A small audio-text matching model, trained from scratch.
Model: log mel input, encoder arch efficientnet, encoder norm batchnorm, encoder depths [2, 3, 4, 2], encoder widths [16, 32, 64, 128], fusion encoder width 128, fusion encoder layers 6, fusion encoder norm rmsnorm, fusion encoder moe expert_choice, fusion encoder num experts 16.
Training: soap at rate 0.0016, batches of 64.
Rows from block 2 of the fusion encoder, named by matrix and row number. Rows with one number belong to one neuron. Each number is 50 + 15 x the weight over its row's rms, rounded and kept within 0 to 99. All counts start at 0. After the name is the row's rms in percent of the matrix's.
# fc1: MLP up (fusion_encoder.blocks.2.mlp.fc1.weight, 768x128), inputs 86-127
# fc2: MLP down (fusion_encoder.blocks.2.mlp.fc2.weight, 128x768, transposed), outputs 86-127
fc1.660 096:56 54 44 31 59 63 40 53 52 47 49 60 44 51 32 24 83 65 26 20 56 61 42 33 38 54 79 57 71 59 50 54 28 64 52 55 49 34 92 42 53 48
fc1.661 095:55 49 29 47 40 34 55 73 51 63 49 42 69 33 27 56 34 59 62 46 54 85 53 25 65 41 53 65 53 62 33 53 49 25 39 33 54 49 45 29 67 73
fc1.662 083:70 44 40 49 29 35 32 32 48 64 77 58 83 50 25 81 63 31 71 82 22 30 60 48 75 53 40 44 51 50 63 57 69 32 27 86 20 27 72 61 60 45
fc1.663 084:49 57 50 61 62 49 36 45 59 26 40 49 67 27 52 35 44 41 54 58 54 61 58 51 24 26 60 45 56 48 64 45 40 70 21 62 18 59 49 42 49 48
fc1.664 086:27 44 46 65 33 53 28 39 55 50 70 34 36 36 32 14 71 53 36 59 50 46 55 50 16 47 73 46 35 28 50 58 57 60 28 53 57 60 53 74 59 21
fc1.665 150:53 40 59 59 39 72 56 76 64 60 32 39 51 37 36 21 28 40 53 47 65 43 58 81 58 42 70 60 63 73 45 41 44 74 56 49 94 51 41 53 33 39
fc1.666 081:81 62 14 34 71 53 44 17 28 29 51 87 48 43 29 46 38 36 62 38 54 55 42 57 55 51 39 58 73 44 54 56 33 48 52 54 48 53 35 28 60 64
fc1.667 078:50 55 35 38 54 30 49 28 69 50 58 64 47 30 82 32 41 63 30 40 46 49 58 65 50 55 53 69 43 42 63 65 37 48 62 52 51 45 54 23 32 47
fc1.668 062:40 65 29 43 54 52 51 35 53 53 35 55 59 39 70 76 64 33 57 59 69 62 42 41 51 31 91 46 61 20 60 38 36 33 20 49 85 52 31 65 64 38
fc1.669 108:55 37 36 58 92 69 40 00 33 32 69 49 79 48 49 42 62 27 61 45 26 48 50 49 59 62 47 41 59 58 55 41 62 50 59 84 39 45 47 36 40 65
fc1.670 103:25 71 93 75 33 34 57 47 30 40 48 68 54 74 47 47 45 51 33 44 60 48 96 43 48 50 61 50 54 37 57 74 42 57 48 19 49 43 60 60 46 50
fc1.671 078:53 23 51 26 62 57 18 15 49 56 38 35 40 41 47 70 49 38 38 68 56 43 52 81 49 82 45 41 45 41 28 43 47 52 44 48 35 55 45 59 44 63
fc1.672 096:41 56 50 39 61 36 62 52 47 54 38 57 45 23 58 41 43 79 35 67 58 52 24 52 57 43 63 48 66 41 53 72 62 33 49 49 71 77 23 40 49 75
fc1.673 084:54 54 46 26 52 51 56 52 25 44 70 62 32 38 34 52 38 46 79 44 38 29 54 19 56 62 37 65 44 32 75 56 60 61 43 57 64 23 55 55 74 58
fc1.674 079:66 31 45 38 46 51 30 34 22 49 42 77 55 49 50 52 69 63 22 60 52 21 53 56 36 64 28 56 45 22 48 43 51 65 46 50 72 40 67 52 37 58
fc1.675 062:73 61 71 21 53 49 58 01 67 59 66 48 62 39 37 51 53 37 62 54 67 58 42 73 53 66 51 50 45 52 63 28 26 51 52 38 44 35 31 77 39 59
fc1.676 075:88 51 38 67 76 27 40 50 49 40 58 59 41 65 55 41 08 54 61 38 39 28 38 34 46 30 41 28 47 19 64 49 32 38 54 58 41 73 37 55 35 40
fc1.677 099:85 61 58 67 75 59 67 37 43 67 45 56 59 20 43 63 48 51 44 38 42 63 39 75 56 63 41 56 57 23 55 50 50 79 40 79 24 77 68 56 61 46
fc1.678 090:67 74 41 38 47 43 42 13 37 42 62 62 44 38 42 42 53 55 12 57 27 38 45 38 52 55 61 26 51 53 47 49 64 80 35 60 41 21 39 29 52 37
fc1.679 102:64 65 62 37 56 59 28 38 40 48 27 60 50 38 37 62 25 19 49 61 59 37 37 42 27 38 48 39 39 51 51 45 42 68 55 47 35 54 53 25 34 77
fc1.680 098:44 65 41 70 57 14 69 53 53 55 63 55 37 52 79 60 30 41 13 61 39 51 70 54 36 29 09 37 42 47 33 50 67 49 39 37 53 41 65 81 48 47
fc1.681 084:66 50 37 58 52 54 31 64 32 60 59 58 38 48 45 33 49 40 59 76 17 40 71 52 35 30 34 60 46 19 39 33 53 61 45 34 36 60 70 91 67 56
fc1.682 146:63 39 75 67 56 26 37 42 51 42 60 56 65 60 48 56 53 63 74 55 69 67 33 57 57 48 65 54 49 59 89 26 50 53 55 54 76 82 48 07 57 63
fc1.683 116:52 37 50 52 56 45 44 72 50 71 46 35 42 67 57 67 50 60 34 47 37 70 34 53 59 35 40 51 34 66 34 50 26 65 56 54 44 58 25 49 41 38
fc1.684 104:59 59 29 41 35 37 51 40 24 28 57 32 56 52 59 43 46 56 63 37 37 35 32 53 51 59 40 35 42 25 37 29 49 57 30 50 35 36 53 32 27 29
fc1.685 232:45 50 64 49 33 70 48 62 42 38 30 59 40 98 47 32 73 38 43 58 31 44 76 00 46 51 44 40 52 33 40 25 48 46 47 56 47 41 79 50 68 26
fc1.686 104:49 45 66 77 65 57 54 55 47 70 58 43 29 20 64 77 56 37 40 55 30 49 54 42 52 41 47 41 48 57 65 59 76 63 55 26 67 74 48 46 50 50
fc1.687 084:59 40 37 32 62 48 33 47 28 55 58 58 48 58 39 47 44 56 12 03 31 54 29 36 41 34 46 35 33 48 50 16 45 62 39 68 50 54 32 39 38 38
fc1.688 079:63 44 09 76 75 29 46 26 45 23 56 63 42 71 34 40 36 56 42 68 35 57 47 66 60 55 57 54 44 65 59 11 36 16 61 42 38 41 54 50 54 57
fc1.689 123:61 31 32 69 33 42 52 42 63 67 62 41 52 49 59 68 56 59 44 39 17 42 52 51 42 36 64 47 30 38 28 58 21 62 73 26 40 53 63 89 39 24
fc1.690 078:51 34 57 51 53 46 66 61 70 52 48 53 49 65 37 56 57 44 33 76 73 70 27 69 72 42 35 60 44 50 37 48 71 62 53 64 47 42 61 58 64 44
fc1.691 088:67 53 45 33 47 80 46 48 28 55 66 39 42 36 39 22 56 48 42 74 69 62 73 54 43 45 60 66 31 54 53 40 60 51 57 64 43 57 61 77 73 51
fc1.692 089:16 59 64 46 56 47 72 37 46 35 63 68 61 49 65 58 73 52 73 59 49 35 43 57 42 51 63 62 55 51 63 66 14 53 65 84 73 64 48 30 66 75
fc1.693 079:45 53 67 34 56 58 51 66 67 63 72 81 36 47 71 34 72 68 54 56 57 80 25 62 55 63 66 56 30 41 83 42 30 37 77 42 50 53 57 43 25 85
fc1.694 140:53 56 56 69 42 53 68 61 68 46 77 25 48 51 53 65 61 63 68 60 49 36 25 61 64 39 46 63 64 50 69 40 44 40 86 61 85 60 53 47 43 54
fc1.695 111:41 25 35 47 60 48 31 67 54 51 65 38 32 32 47 40 46 48 48 50 27 51 27 47 81 54 69 44 67 57 46 64 49 63 69 54 67 26 63 34 37 68
fc1.696 085:64 73 54 60 73 34 65 76 70 46 61 49 65 37 63 67 30 79 45 51 63 22 19 49 57 46 70 46 53 67 61 33 44 42 47 77 46 41 20 60 44 51
fc1.697 150:45 45 56 49 47 65 30 50 44 30 48 58 54 33 55 33 47 58 71 82 32 56 27 51 28 60 41 37 36 62 80 52 46 81 66 79 48 34 37 32 27 31
fc1.698 122:57 72 40 79 43 50 47 51 36 22 93 45 41 59 44 74 56 63 39 21 52 33 20 46 21 67 29 50 64 42 42 60 59 52 52 46 36 53 72 40 50 73
fc1.699 105:63 35 46 57 69 71 45 39 40 53 43 50 53 18 49 56 64 47 45 60 05 49 62 43 60 51 41 67 61 60 46 80 60 39 41 44 30 30 38 14 51 60
fc1.700 090:69 68 59 62 32 58 53 43 42 66 64 55 59 45 54 69 19 54 61 58 45 57 49 39 40 24 37 29 55 32 53 61 38 53 43 36 51 40 50 52 39 49
fc1.701 164:67 65 41 71 62 54 36 50 28 53 47 63 63 56 43 85 68 46 28 29 81 67 36 64 50 45 45 48 51 70 54 54 61 54 49 19 61 61 53 56 44 66
fc1.702 072:42 44 36 53 36 64 37 16 47 27 53 49 60 50 50 43 62 64 40 50 59 55 49 20 65 32 45 41 45 67 35 65 38 59 31 42 49 40 35 38 34 44
fc1.703 088:50 82 62 43 41 62 55 60 82 43 62 59 45 50 33 86 53 58 41 55 63 35 59 60 44 58 63 48 54 43 58 57 68 46 31 71 71 54 55 43 42 43
fc1.704 086:35 78 49 43 41 53 42 64 78 57 33 48 31 77 33 39 70 41 52 60 64 63 63 17 56 84 56 61 55 34 47 51 33 22 58 34 66 33 61 43 42 58
fc1.705 086:60 45 60 42 47 08 40 30 60 37 48 70 65 60 18 48 15 36 57 61 43 58 57 49 54 70 56 52 71 51 54 48 55 62 48 58 60 39 72 57 44 40
fc1.706 098:12 47 55 52 54 58 50 40 48 73 50 66 45 59 42 69 31 71 59 52 67 70 46 81 75 55 58 40 59 66 57 40 66 51 78 66 50 45 38 52 25 71
fc1.707 062:62 82 41 58 46 66 58 49 50 62 71 77 28 10 43 58 50 51 48 40 31 53 48 54 51 15 52 50 57 76 61 53 55 50 04 60 63 42 59 54 41 68
fc1.708 093:33 30 54 52 48 31 64 23 85 47 76 53 57 36 43 47 22 75 53 56 63 24 44 43 47 72 50 47 65 49 55 56 54 48 56 68 57 42 59 52 29 39
fc1.709 113:36 60 50 38 56 34 50 36 61 72 77 71 50 40 70 27 58 63 74 46 49 53 40 65 53 58 41 31 33 45 50 42 54 62 28 03 55 23 26 27 40 74
fc1.710 097:68 53 51 59 28 57 69 65 60 38 52 60 52 58 62 43 38 69 37 75 44 36 68 61 45 73 57 44 31 49 45 34 10 28 23 62 55 58 87 61 65 54
fc1.711 085:68 53 45 70 60 36 59 27 49 44 65 52 40 57 46 37 54 64 64 43 37 48 40 35 45 60 39 43 44 45 33 50 51 43 51 49 50 72 45 39 41 76
fc1.712 110:42 44 39 82 47 35 46 47 56 63 61 64 53 30 47 58 58 54 45 44 50 74 46 44 68 46 49 68 31 53 62 43 61 30 46 23 44 59 38 58 51 39
fc1.713 098:39 59 51 25 60 56 45 71 67 59 44 57 12 34 51 55 79 44 33 52 75 46 47 58 42 70 41 67 47 58 58 51 56 40 53 45 52 65 58 72 39 61
fc1.714 112:44 75 39 36 34 51 36 26 48 41 50 60 63 19 58 25 58 60 51 89 42 60 51 66 61 55 73 31 50 60 47 61 67 54 67 52 46 80 47 10 23 77
fc1.715 073:59 36 75 46 37 50 45 26 40 58 32 62 41 29 42 77 40 49 28 38 41 72 45 63 37 53 69 65 34 70 53 48 52 32 62 25 35 60 30 54 60 84
fc1.716 085:54 53 69 47 44 46 49 46 47 43 70 44 59 35 42 66 61 54 42 57 44 49 61 56 59 69 82 67 34 32 53 75 37 52 42 32 36 27 36 69 68 54
fc1.717 077:53 80 52 30 44 54 82 07 49 41 41 51 65 45 64 42 51 45 53 59 47 56 52 55 70 59 45 20 31 40 23 46 54 33 43 70 38 52 27 60 45 66
fc1.718 165:66 57 51 47 68 77 45 35 65 61 26 43 40 78 54 27 67 59 66 43 50 78 53 35 26 48 37 38 24 57 33 52 51 77 59 45 43 48 46 59 58 38
fc1.719 097:50 49 67 51 72 44 47 40 27 29 43 36 58 37 63 43 44 75 47 31 49 61 58 62 26 37 34 65 78 53 47 51 63 62 61 50 53 75 59 65 72 36
fc1.720 095:61 88 31 53 44 54 55 59 40 50 37 63 44 77 61 50 84 71 29 42 47 43 43 31 42 39 31 14 51 48 36 35 59 50 51 49 26 39 72 41 47 68
fc1.721 073:42 70 62 62 39 41 37 24 54 62 44 78 60 48 55 52 54 91 35 13 34 51 38 36 61 51 67 62 64 38 46 41 41 19 64 32 59 40 58 22 39 56
fc1.722 166:29 33 79 40 53 59 32 73 66 59 29 41 43 62 55 49 63 52 35 55 69 58 60 19 37 57 50 89 47 50 59 13 70 66 36 37 64 63 51 55 58 29
fc1.723 091:74 26 82 51 56 57 52 38 50 15 54 28 63 41 55 82 43 76 65 36 29 41 43 61 51 46 39 79 52 65 41 44 61 55 86 70 36 45 49 62 67 57
fc1.724 091:48 26 38 60 50 27 99 66 61 38 22 44 27 56 39 21 73 80 77 52 41 41 26 48 53 62 55 33 31 43 49 57 52 28 60 42 52 62 54 37 44 27
fc1.725 124:45 80 59 50 65 21 52 24 46 53 74 85 36 44 62 62 64 82 47 51 60 35 38 76 65 50 49 42 62 33 50 63 69 36 75 50 48 65 64 47 16 86
fc1.726 120:42 58 77 59 63 73 51 40 32 38 28 61 37 15 48 50 55 34 35 52 35 40 04 32 50 76 46 29 38 50 50 51 67 69 08 46 56 33 52 17 48 55
fc1.727 090:37 30 46 39 61 47 84 55 66 40 53 67 63 65 52 57 51 59 39 42 52 42 44 41 53 45 39 62 25 54 48 42 42 38 24 65 45 43 22 36 27 39
fc1.728 123:59 43 60 40 33 49 57 49 70 52 43 44 39 58 69 49 68 74 62 34 42 42 63 47 40 47 64 75 56 54 22 53 53 24 48 53 38 38 55 55 37 42
fc1.729 089:41 52 55 54 41 48 48 25 28 40 44 53 11 84 68 49 76 44 78 56 19 26 42 37 49 55 38 55 49 61 75 67 81 50 47 46 38 82 44 63 38 37
fc1.730 080:51 49 61 61 50 28 38 17 67 31 64 74 59 60 40 71 68 45 40 56 57 51 60 30 65 51 66 56 29 54 68 69 44 69 56 53 42 47 56 24 60 38
fc1.731 137:45 54 16 64 70 26 50 65 47 90 79 40 43 71 50 81 24 42 50 45 35 74 70 35 62 32 38 41 70 48 37 54 24 39 61 45 79 35 61 35 57 36
fc1.732 121:43 47 54 58 56 68 77 23 52 25 51 51 23 50 56 67 57 47 75 54 64 39 42 78 74 51 55 34 50 45 70 48 68 45 51 83 69 57 57 55 49 42
fc1.733 124:44 34 43 53 57 62 80 48 47 47 37 44 22 45 39 40 77 73 56 46 57 48 44 64 31 50 54 68 50 67 56 50 39 39 57 85 65 59 44 76 69 26
fc1.734 100:64 50 53 70 39 65 64 53 60 46 54 50 34 62 63 43 62 36 51 52 53 59 22 51 52 47 66 44 48 34 60 20 59 28 27 71 55 88 68 65 74 22
fc1.735 109:69 66 29 51 48 49 61 60 60 01 45 26 25 55 53 57 73 55 49 58 46 39 50 69 55 49 39 45 51 39 28 58 57 37 64 68 49 78 56 41 25 76
fc2.660 093:42 53 69 55 25 57 52 51 47 62 65 58 19 48 75 48 34 44 49 42 57 28 60 46 66 52 67 32 57 55 37 42 77 49 30 69 40 46 31 37 45 53
fc2.661 131:45 26 36 52 45 32 49 61 49 48 46 56 61 70 69 47 60 49 44 43 82 32 73 54 72 59 67 55 48 52 47 51 00 36 36 79 44 76 11 36 51 34
fc2.662 090:46 28 50 49 56 81 52 50 57 35 61 45 44 63 66 68 42 43 42 55 54 42 74 57 57 67 66 74 67 61 46 33 55 59 37 44 58 55 52 39 56 74
fc2.663 079:27 34 51 20 48 47 41 52 48 46 29 67 64 57 37 70 42 32 50 56 63 40 67 69 79 32 76 76 25 70 56 56 48 51 64 49 49 57 57 53 48 64
fc2.664 082:61 66 38 42 59 05 57 57 48 36 57 53 42 47 71 86 69 51 56 36 59 32 53 54 47 79 65 37 71 50 51 66 73 39 26 59 58 18 68 70 53 39
fc2.665 126:45 50 11 67 26 31 31 48 76 62 49 41 43 56 49 62 45 52 53 58 51 64 46 47 58 64 48 80 64 68 25 34 61 52 81 51 19 39 59 75 67 42
fc2.666 109:43 36 43 28 24 57 50 53 82 44 36 68 64 38 33 54 29 64 48 54 51 52 67 56 51 69 55 44 37 34 50 65 86 45 89 61 63 65 38 53 30 52
fc2.667 078:58 40 42 37 47 59 27 55 46 76 53 49 58 29 35 33 35 44 48 51 48 57 55 52 72 39 60 45 42 21 34 47 63 27 73 55 48 74 36 53 80 64
fc2.668 064:57 38 30 40 72 61 19 64 48 41 47 52 69 46 42 67 49 40 26 60 65 50 59 39 58 44 39 48 54 37 50 48 32 58 35 71 70 28 18 58 41 31
fc2.669 114:39 40 46 48 22 44 52 41 62 52 43 81 61 49 68 48 53 69 45 49 47 65 67 67 66 56 67 25 43 39 43 45 40 53 66 36 55 60 41 53 64 61
fc2.670 097:44 42 71 78 43 64 59 85 51 59 18 53 62 66 64 31 36 50 25 48 61 71 79 36 40 31 72 45 55 62 70 54 46 32 65 55 66 72 51 50 77 58
fc2.671 085:56 47 42 50 53 45 20 56 46 56 96 68 31 34 41 34 75 47 23 18 46 46 57 43 23 45 58 45 08 71 39 47 42 67 68 48 58 09 32 65 49 40
fc2.672 091:65 59 86 65 69 49 51 38 43 38 53 53 63 36 47 81 54 42 38 63 54 55 49 58 58 38 33 19 43 58 39 34 36 65 81 36 59 36 69 85 43 48
fc2.673 085:42 28 58 56 49 54 82 41 53 29 46 75 65 55 49 51 80 61 35 47 58 42 62 43 33 36 92 59 25 47 65 63 35 44 66 24 57 56 36 78 47 61
fc2.674 072:48 70 74 56 52 32 79 67 44 83 42 57 34 45 19 61 60 73 51 51 24 21 36 50 69 49 45 52 55 30 28 31 80 72 48 67 30 50 48 67 75 68
fc2.675 093:42 52 44 66 48 37 60 58 36 47 49 29 47 56 53 58 49 34 66 62 52 47 13 67 79 55 53 67 62 62 60 55 21 45 41 52 83 60 48 67 67 30
fc2.676 088:60 57 26 46 38 48 88 61 54 53 64 78 40 29 45 38 39 62 44 58 55 50 53 65 42 61 51 49 63 28 35 36 60 60 60 44 58 64 67 30 47 47
fc2.677 113:31 53 72 25 33 44 78 68 66 49 25 40 39 54 42 54 54 56 56 48 55 35 46 42 61 48 65 46 28 55 37 53 47 29 73 75 60 55 59 69 50 37
fc2.678 074:51 38 47 54 38 45 63 58 53 41 59 36 55 55 42 58 64 20 68 41 75 47 38 73 64 51 48 50 45 83 24 61 28 34 57 64 73 43 79 88 57 48
fc2.679 089:54 45 69 58 46 66 63 61 51 49 66 71 52 59 38 26 48 69 59 53 22 62 33 47 63 34 59 37 61 48 42 58 34 63 58 81 50 64 24 70 57 57
fc2.680 098:35 66 41 46 74 26 18 66 34 53 41 43 47 68 68 48 51 53 58 53 29 50 52 41 56 72 40 50 48 51 61 40 47 55 53 47 43 19 14 58 61 56
fc2.681 081:52 34 39 67 45 44 35 47 55 42 07 58 66 77 40 46 65 71 77 56 22 62 79 51 54 45 65 69 31 85 62 39 46 54 44 41 53 74 49 51 45 37
fc2.682 133:35 61 62 43 59 59 23 40 38 47 31 91 55 48 52 46 24 69 29 56 41 33 57 45 10 51 19 69 60 80 60 47 51 64 34 48 29 68 69 41 49 63
fc2.683 122:51 71 60 44 58 53 42 55 37 47 39 32 44 47 59 66 65 76 19 59 32 58 44 52 44 40 29 43 65 39 54 75 45 31 47 41 32 42 37 52 53 59
fc2.684 092:43 26 60 20 62 43 37 40 53 50 88 60 55 49 31 41 20 55 72 31 39 47 55 73 48 36 46 13 68 51 50 54 66 49 60 60 57 85 37 33 44 65
fc2.685 184:43 60 73 69 46 40 75 56 51 76 38 39 37 47 52 37 36 49 59 33 68 49 61 16 52 35 68 46 24 55 64 48 42 57 31 43 50 56 66 18 42 31
fc2.686 113:50 52 53 29 39 67 36 56 31 40 56 62 51 87 22 40 58 35 28 65 47 39 24 26 64 41 50 44 34 45 57 44 31 54 53 45 43 76 30 49 33 44
fc2.687 087:59 65 67 57 38 47 42 40 45 52 60 54 35 19 67 77 73 58 52 27 68 46 60 48 45 50 92 67 65 58 64 18 74 60 84 50 25 51 50 38 64 41
fc2.688 069:46 62 24 40 48 38 52 47 42 58 58 71 47 39 29 31 54 53 30 54 39 41 18 40 82 61 31 78 69 63 41 60 62 66 57 36 52 33 45 67 35 37
fc2.689 124:71 45 42 66 63 87 44 59 27 34 09 48 62 48 63 28 57 56 38 38 65 68 47 47 55 44 24 48 79 55 71 50 72 40 47 72 26 78 77 73 67 46
fc2.690 078:38 59 31 40 66 33 38 53 57 58 61 77 61 39 27 66 73 48 38 46 47 42 45 69 46 55 47 72 36 55 38 35 65 57 53 44 49 24 52 69 10 64
fc2.691 074:65 44 60 27 40 61 41 54 99 52 57 62 41 43 63 90 75 21 48 54 51 26 72 20 37 57 61 68 29 53 37 53 54 54 46 46 32 39 46 41 63 24
fc2.692 083:74 44 76 47 70 46 24 50 35 33 49 66 58 42 44 53 50 28 67 48 62 53 51 52 55 64 29 66 53 68 78 66 35 47 35 27 45 44 90 15 59 55
fc2.693 059:40 63 29 55 48 49 67 54 64 76 65 31 39 57 49 38 32 47 62 64 41 53 59 68 59 49 66 78 55 53 35 53 41 20 51 44 36 21 25 42 50 30
fc2.694 122:74 55 61 58 67 49 40 26 07 44 31 79 60 51 49 55 29 40 41 38 59 53 34 58 27 51 37 43 58 54 59 45 39 44 31 29 33 54 46 10 39 55
fc2.695 124:64 45 48 52 49 72 72 22 37 58 36 30 53 39 59 41 54 62 37 49 71 51 67 39 34 24 61 60 40 52 58 51 40 62 48 59 60 58 48 46 59 59
fc2.696 080:53 44 62 33 69 52 49 50 38 42 64 37 48 47 28 42 12 52 64 86 46 59 75 37 48 54 81 65 40 75 63 51 29 38 48 62 59 61 66 40 68 36
fc2.697 150:54 34 43 32 46 68 53 52 49 44 65 21 56 46 47 21 34 20 79 43 54 48 47 39 36 66 35 41 75 26 51 46 66 52 18 73 44 30 58 44 70 30
fc2.698 157:37 22 42 25 44 44 58 33 64 41 62 60 67 38 52 65 65 72 52 67 40 34 59 76 43 65 88 44 33 38 56 57 66 52 58 51 63 60 37 54 18 48
fc2.699 098:38 53 64 66 45 45 53 65 44 81 75 59 57 66 36 28 59 56 63 42 55 46 62 40 61 61 46 40 53 47 38 08 40 37 70 59 35 54 64 52 42 61
fc2.700 108:42 65 34 36 56 56 48 45 73 58 57 49 58 49 34 83 54 43 60 41 38 42 56 44 51 61 57 57 45 38 34 66 41 53 35 54 47 06 44 14 35 63
fc2.701 135:60 55 59 76 41 65 58 69 73 56 54 46 79 59 48 66 77 71 21 73 65 53 64 50 24 37 45 55 50 93 64 65 26 73 56 36 69 47 28 61 54 38
fc2.702 083:30 39 38 61 63 60 57 55 58 36 54 61 60 49 39 23 51 46 16 45 57 42 24 50 49 25 30 53 13 45 27 49 49 59 42 57 53 57 31 63 89 74
fc2.703 087:49 48 18 33 48 60 31 25 34 34 61 49 67 55 58 83 17 47 39 51 27 56 58 48 78 80 33 29 32 53 49 58 50 32 55 44 50 28 61 74 30 45
fc2.704 092:32 52 52 51 35 60 69 47 63 50 45 37 53 48 42 91 44 41 61 67 34 46 64 68 61 61 59 50 41 49 56 08 68 45 85 46 77 42 34 81 53 28
fc2.705 094:38 52 40 34 31 39 34 85 50 52 52 26 41 67 61 56 53 49 52 55 66 27 55 46 43 48 72 54 38 90 43 64 56 45 75 35 67 57 09 60 53 40
fc2.706 097:61 46 66 64 47 47 21 57 52 53 29 45 48 51 68 22 52 40 51 62 49 34 94 44 45 40 40 41 36 40 52 47 54 36 28 46 57 65 29 67 59 40
fc2.707 100:34 70 50 49 67 39 56 67 74 51 52 53 50 44 41 28 49 56 52 46 34 26 56 80 50 35 49 35 62 55 54 53 10 40 73 68 26 43 64 74 46 52
fc2.708 080:47 55 64 74 55 51 29 68 28 41 71 37 61 60 43 51 36 46 46 57 51 60 49 13 49 59 16 53 66 50 62 63 49 65 32 44 42 52 50 35 30 58
fc2.709 103:53 54 43 66 42 76 48 69 32 36 60 26 50 25 48 53 49 51 62 42 33 43 52 55 54 24 59 25 73 24 44 57 58 60 74 74 62 64 63 82 47 17
fc2.710 121:54 43 84 71 65 65 51 32 53 41 44 55 57 37 70 59 73 69 64 45 54 63 65 71 45 53 74 64 30 73 68 57 81 73 53 40 52 39 26 46 56 59
fc2.711 105:39 54 50 44 39 43 60 47 68 70 58 77 39 44 46 14 71 52 24 77 54 52 55 46 46 50 74 16 62 53 53 54 73 56 49 62 48 71 41 69 54 37
fc2.712 101:33 48 72 71 53 58 70 33 52 39 41 60 39 34 61 19 57 63 22 39 37 19 37 54 22 41 60 49 56 59 66 49 57 51 39 38 71 58 43 34 68 66
fc2.713 094:44 66 21 44 54 38 39 56 54 63 58 63 42 68 65 68 61 55 56 48 58 57 36 99 64 46 64 62 42 18 44 46 57 57 73 48 48 59 37 61 38 49
fc2.714 105:29 51 87 83 44 50 63 44 35 56 63 80 47 59 33 42 33 52 54 39 46 24 34 48 62 45 40 29 67 60 48 44 53 42 56 30 52 55 38 42 44 82
fc2.715 093:60 55 54 67 53 32 17 27 29 61 74 43 44 59 44 61 46 41 59 78 49 57 51 22 22 52 40 53 63 45 63 26 89 56 25 20 36 61 49 37 55 51
fc2.716 094:34 73 71 49 35 11 32 43 51 57 49 61 39 35 40 57 60 36 27 61 49 59 39 40 47 68 48 72 59 51 46 60 52 64 50 42 49 62 40 49 44 73
fc2.717 073:59 42 54 59 51 43 51 61 63 81 61 50 77 64 20 81 16 33 61 33 33 28 81 67 73 72 37 56 52 35 53 29 51 61 50 44 66 45 43 31 28 42
fc2.718 141:49 43 38 29 45 55 49 55 41 51 56 35 36 64 32 45 95 42 65 53 17 58 28 57 54 64 42 30 54 37 30 50 55 38 60 73 37 49 40 74 50 65
fc2.719 116:39 50 37 13 61 61 51 59 50 53 70 68 52 42 30 50 19 46 56 44 62 50 39 54 60 67 57 69 32 59 49 37 41 42 65 42 47 46 61 33 68 64
fc2.720 097:41 19 57 72 63 57 63 26 39 56 58 53 68 78 38 25 44 45 34 51 63 73 55 47 41 38 68 47 19 63 56 44 37 68 51 34 30 50 40 25 57 53
fc2.721 076:61 46 38 57 63 28 27 50 63 45 54 72 34 36 29 48 66 44 42 44 28 45 22 44 48 63 59 50 39 45 40 48 63 48 44 67 69 42 47 47 49 55
fc2.722 134:64 55 52 75 47 23 80 63 46 31 39 64 52 57 76 61 64 26 62 46 59 42 69 55 10 60 40 42 25 66 56 38 43 54 63 36 57 69 66 34 73 38
fc2.723 095:36 40 46 59 45 42 20 31 11 56 41 58 46 47 54 37 84 32 21 45 27 41 51 99 55 56 47 30 80 57 49 49 60 57 43 25 46 30 37 49 48 60
fc2.724 082:60 40 29 21 44 69 30 45 60 68 56 55 72 41 59 44 33 55 54 42 58 64 92 60 55 42 57 60 42 40 48 46 70 50 32 25 37 48 52 46 17 39
fc2.725 112:51 42 64 52 63 48 39 42 39 57 33 64 49 44 45 12 39 41 61 52 58 38 50 24 45 58 16 71 55 77 63 50 55 47 54 28 45 70 61 20 71 55
fc2.726 095:85 33 32 53 50 36 29 40 31 40 55 42 62 64 47 44 73 40 65 65 39 34 50 54 53 33 42 27 58 48 42 29 75 36 60 40 45 58 62 42 27 53
fc2.727 086:49 82 57 65 47 17 55 60 63 36 52 47 16 51 53 61 55 48 34 69 35 58 55 32 27 46 26 33 19 45 36 54 65 60 32 51 56 51 73 11 51 92
fc2.728 098:62 54 38 63 83 55 49 45 45 54 50 31 60 50 51 47 61 60 47 26 63 52 41 41 47 49 54 37 31 51 44 31 51 69 37 85 52 47 66 71 42 55
fc2.729 082:49 53 41 63 72 29 49 67 41 53 51 66 71 59 35 43 74 61 45 67 51 66 56 22 54 39 59 58 31 47 51 48 47 41 38 61 41 91 37 71 52 41
fc2.730 078:43 35 63 44 52 76 73 33 34 44 42 43 47 70 34 69 37 50 26 49 37 55 42 37 63 45 38 54 42 50 24 53 48 57 57 56 25 46 42 44 20 70
fc2.731 125:38 53 59 54 54 53 55 39 26 37 35 59 61 57 49 24 61 75 48 58 50 75 70 36 36 66 37 41 65 56 65 38 54 53 34 52 30 29 25 27 50 46
fc2.732 077:49 37 70 68 68 45 30 46 09 46 48 45 71 60 55 36 28 38 52 57 62 61 28 57 39 34 43 35 71 30 67 51 55 37 42 68 97 74 57 42 65 47
fc2.733 130:61 44 26 20 72 42 35 51 48 46 52 40 66 32 52 56 36 45 56 32 49 37 57 59 54 69 38 53 84 40 32 77 33 31 53 40 43 60 53 56 22 66
fc2.734 087:37 19 46 15 48 34 66 43 63 57 76 28 55 59 62 47 47 49 54 29 49 32 54 73 67 57 55 65 58 48 31 58 31 31 63 26 35 73 37 29 29 53
fc2.735 094:57 54 74 57 59 50 43 41 73 42 45 28 41 07 77 47 48 22 52 65 46 48 69 42 51 66 64 70 41 47 58 34 71 68 21 56 59 43 52 36 46 43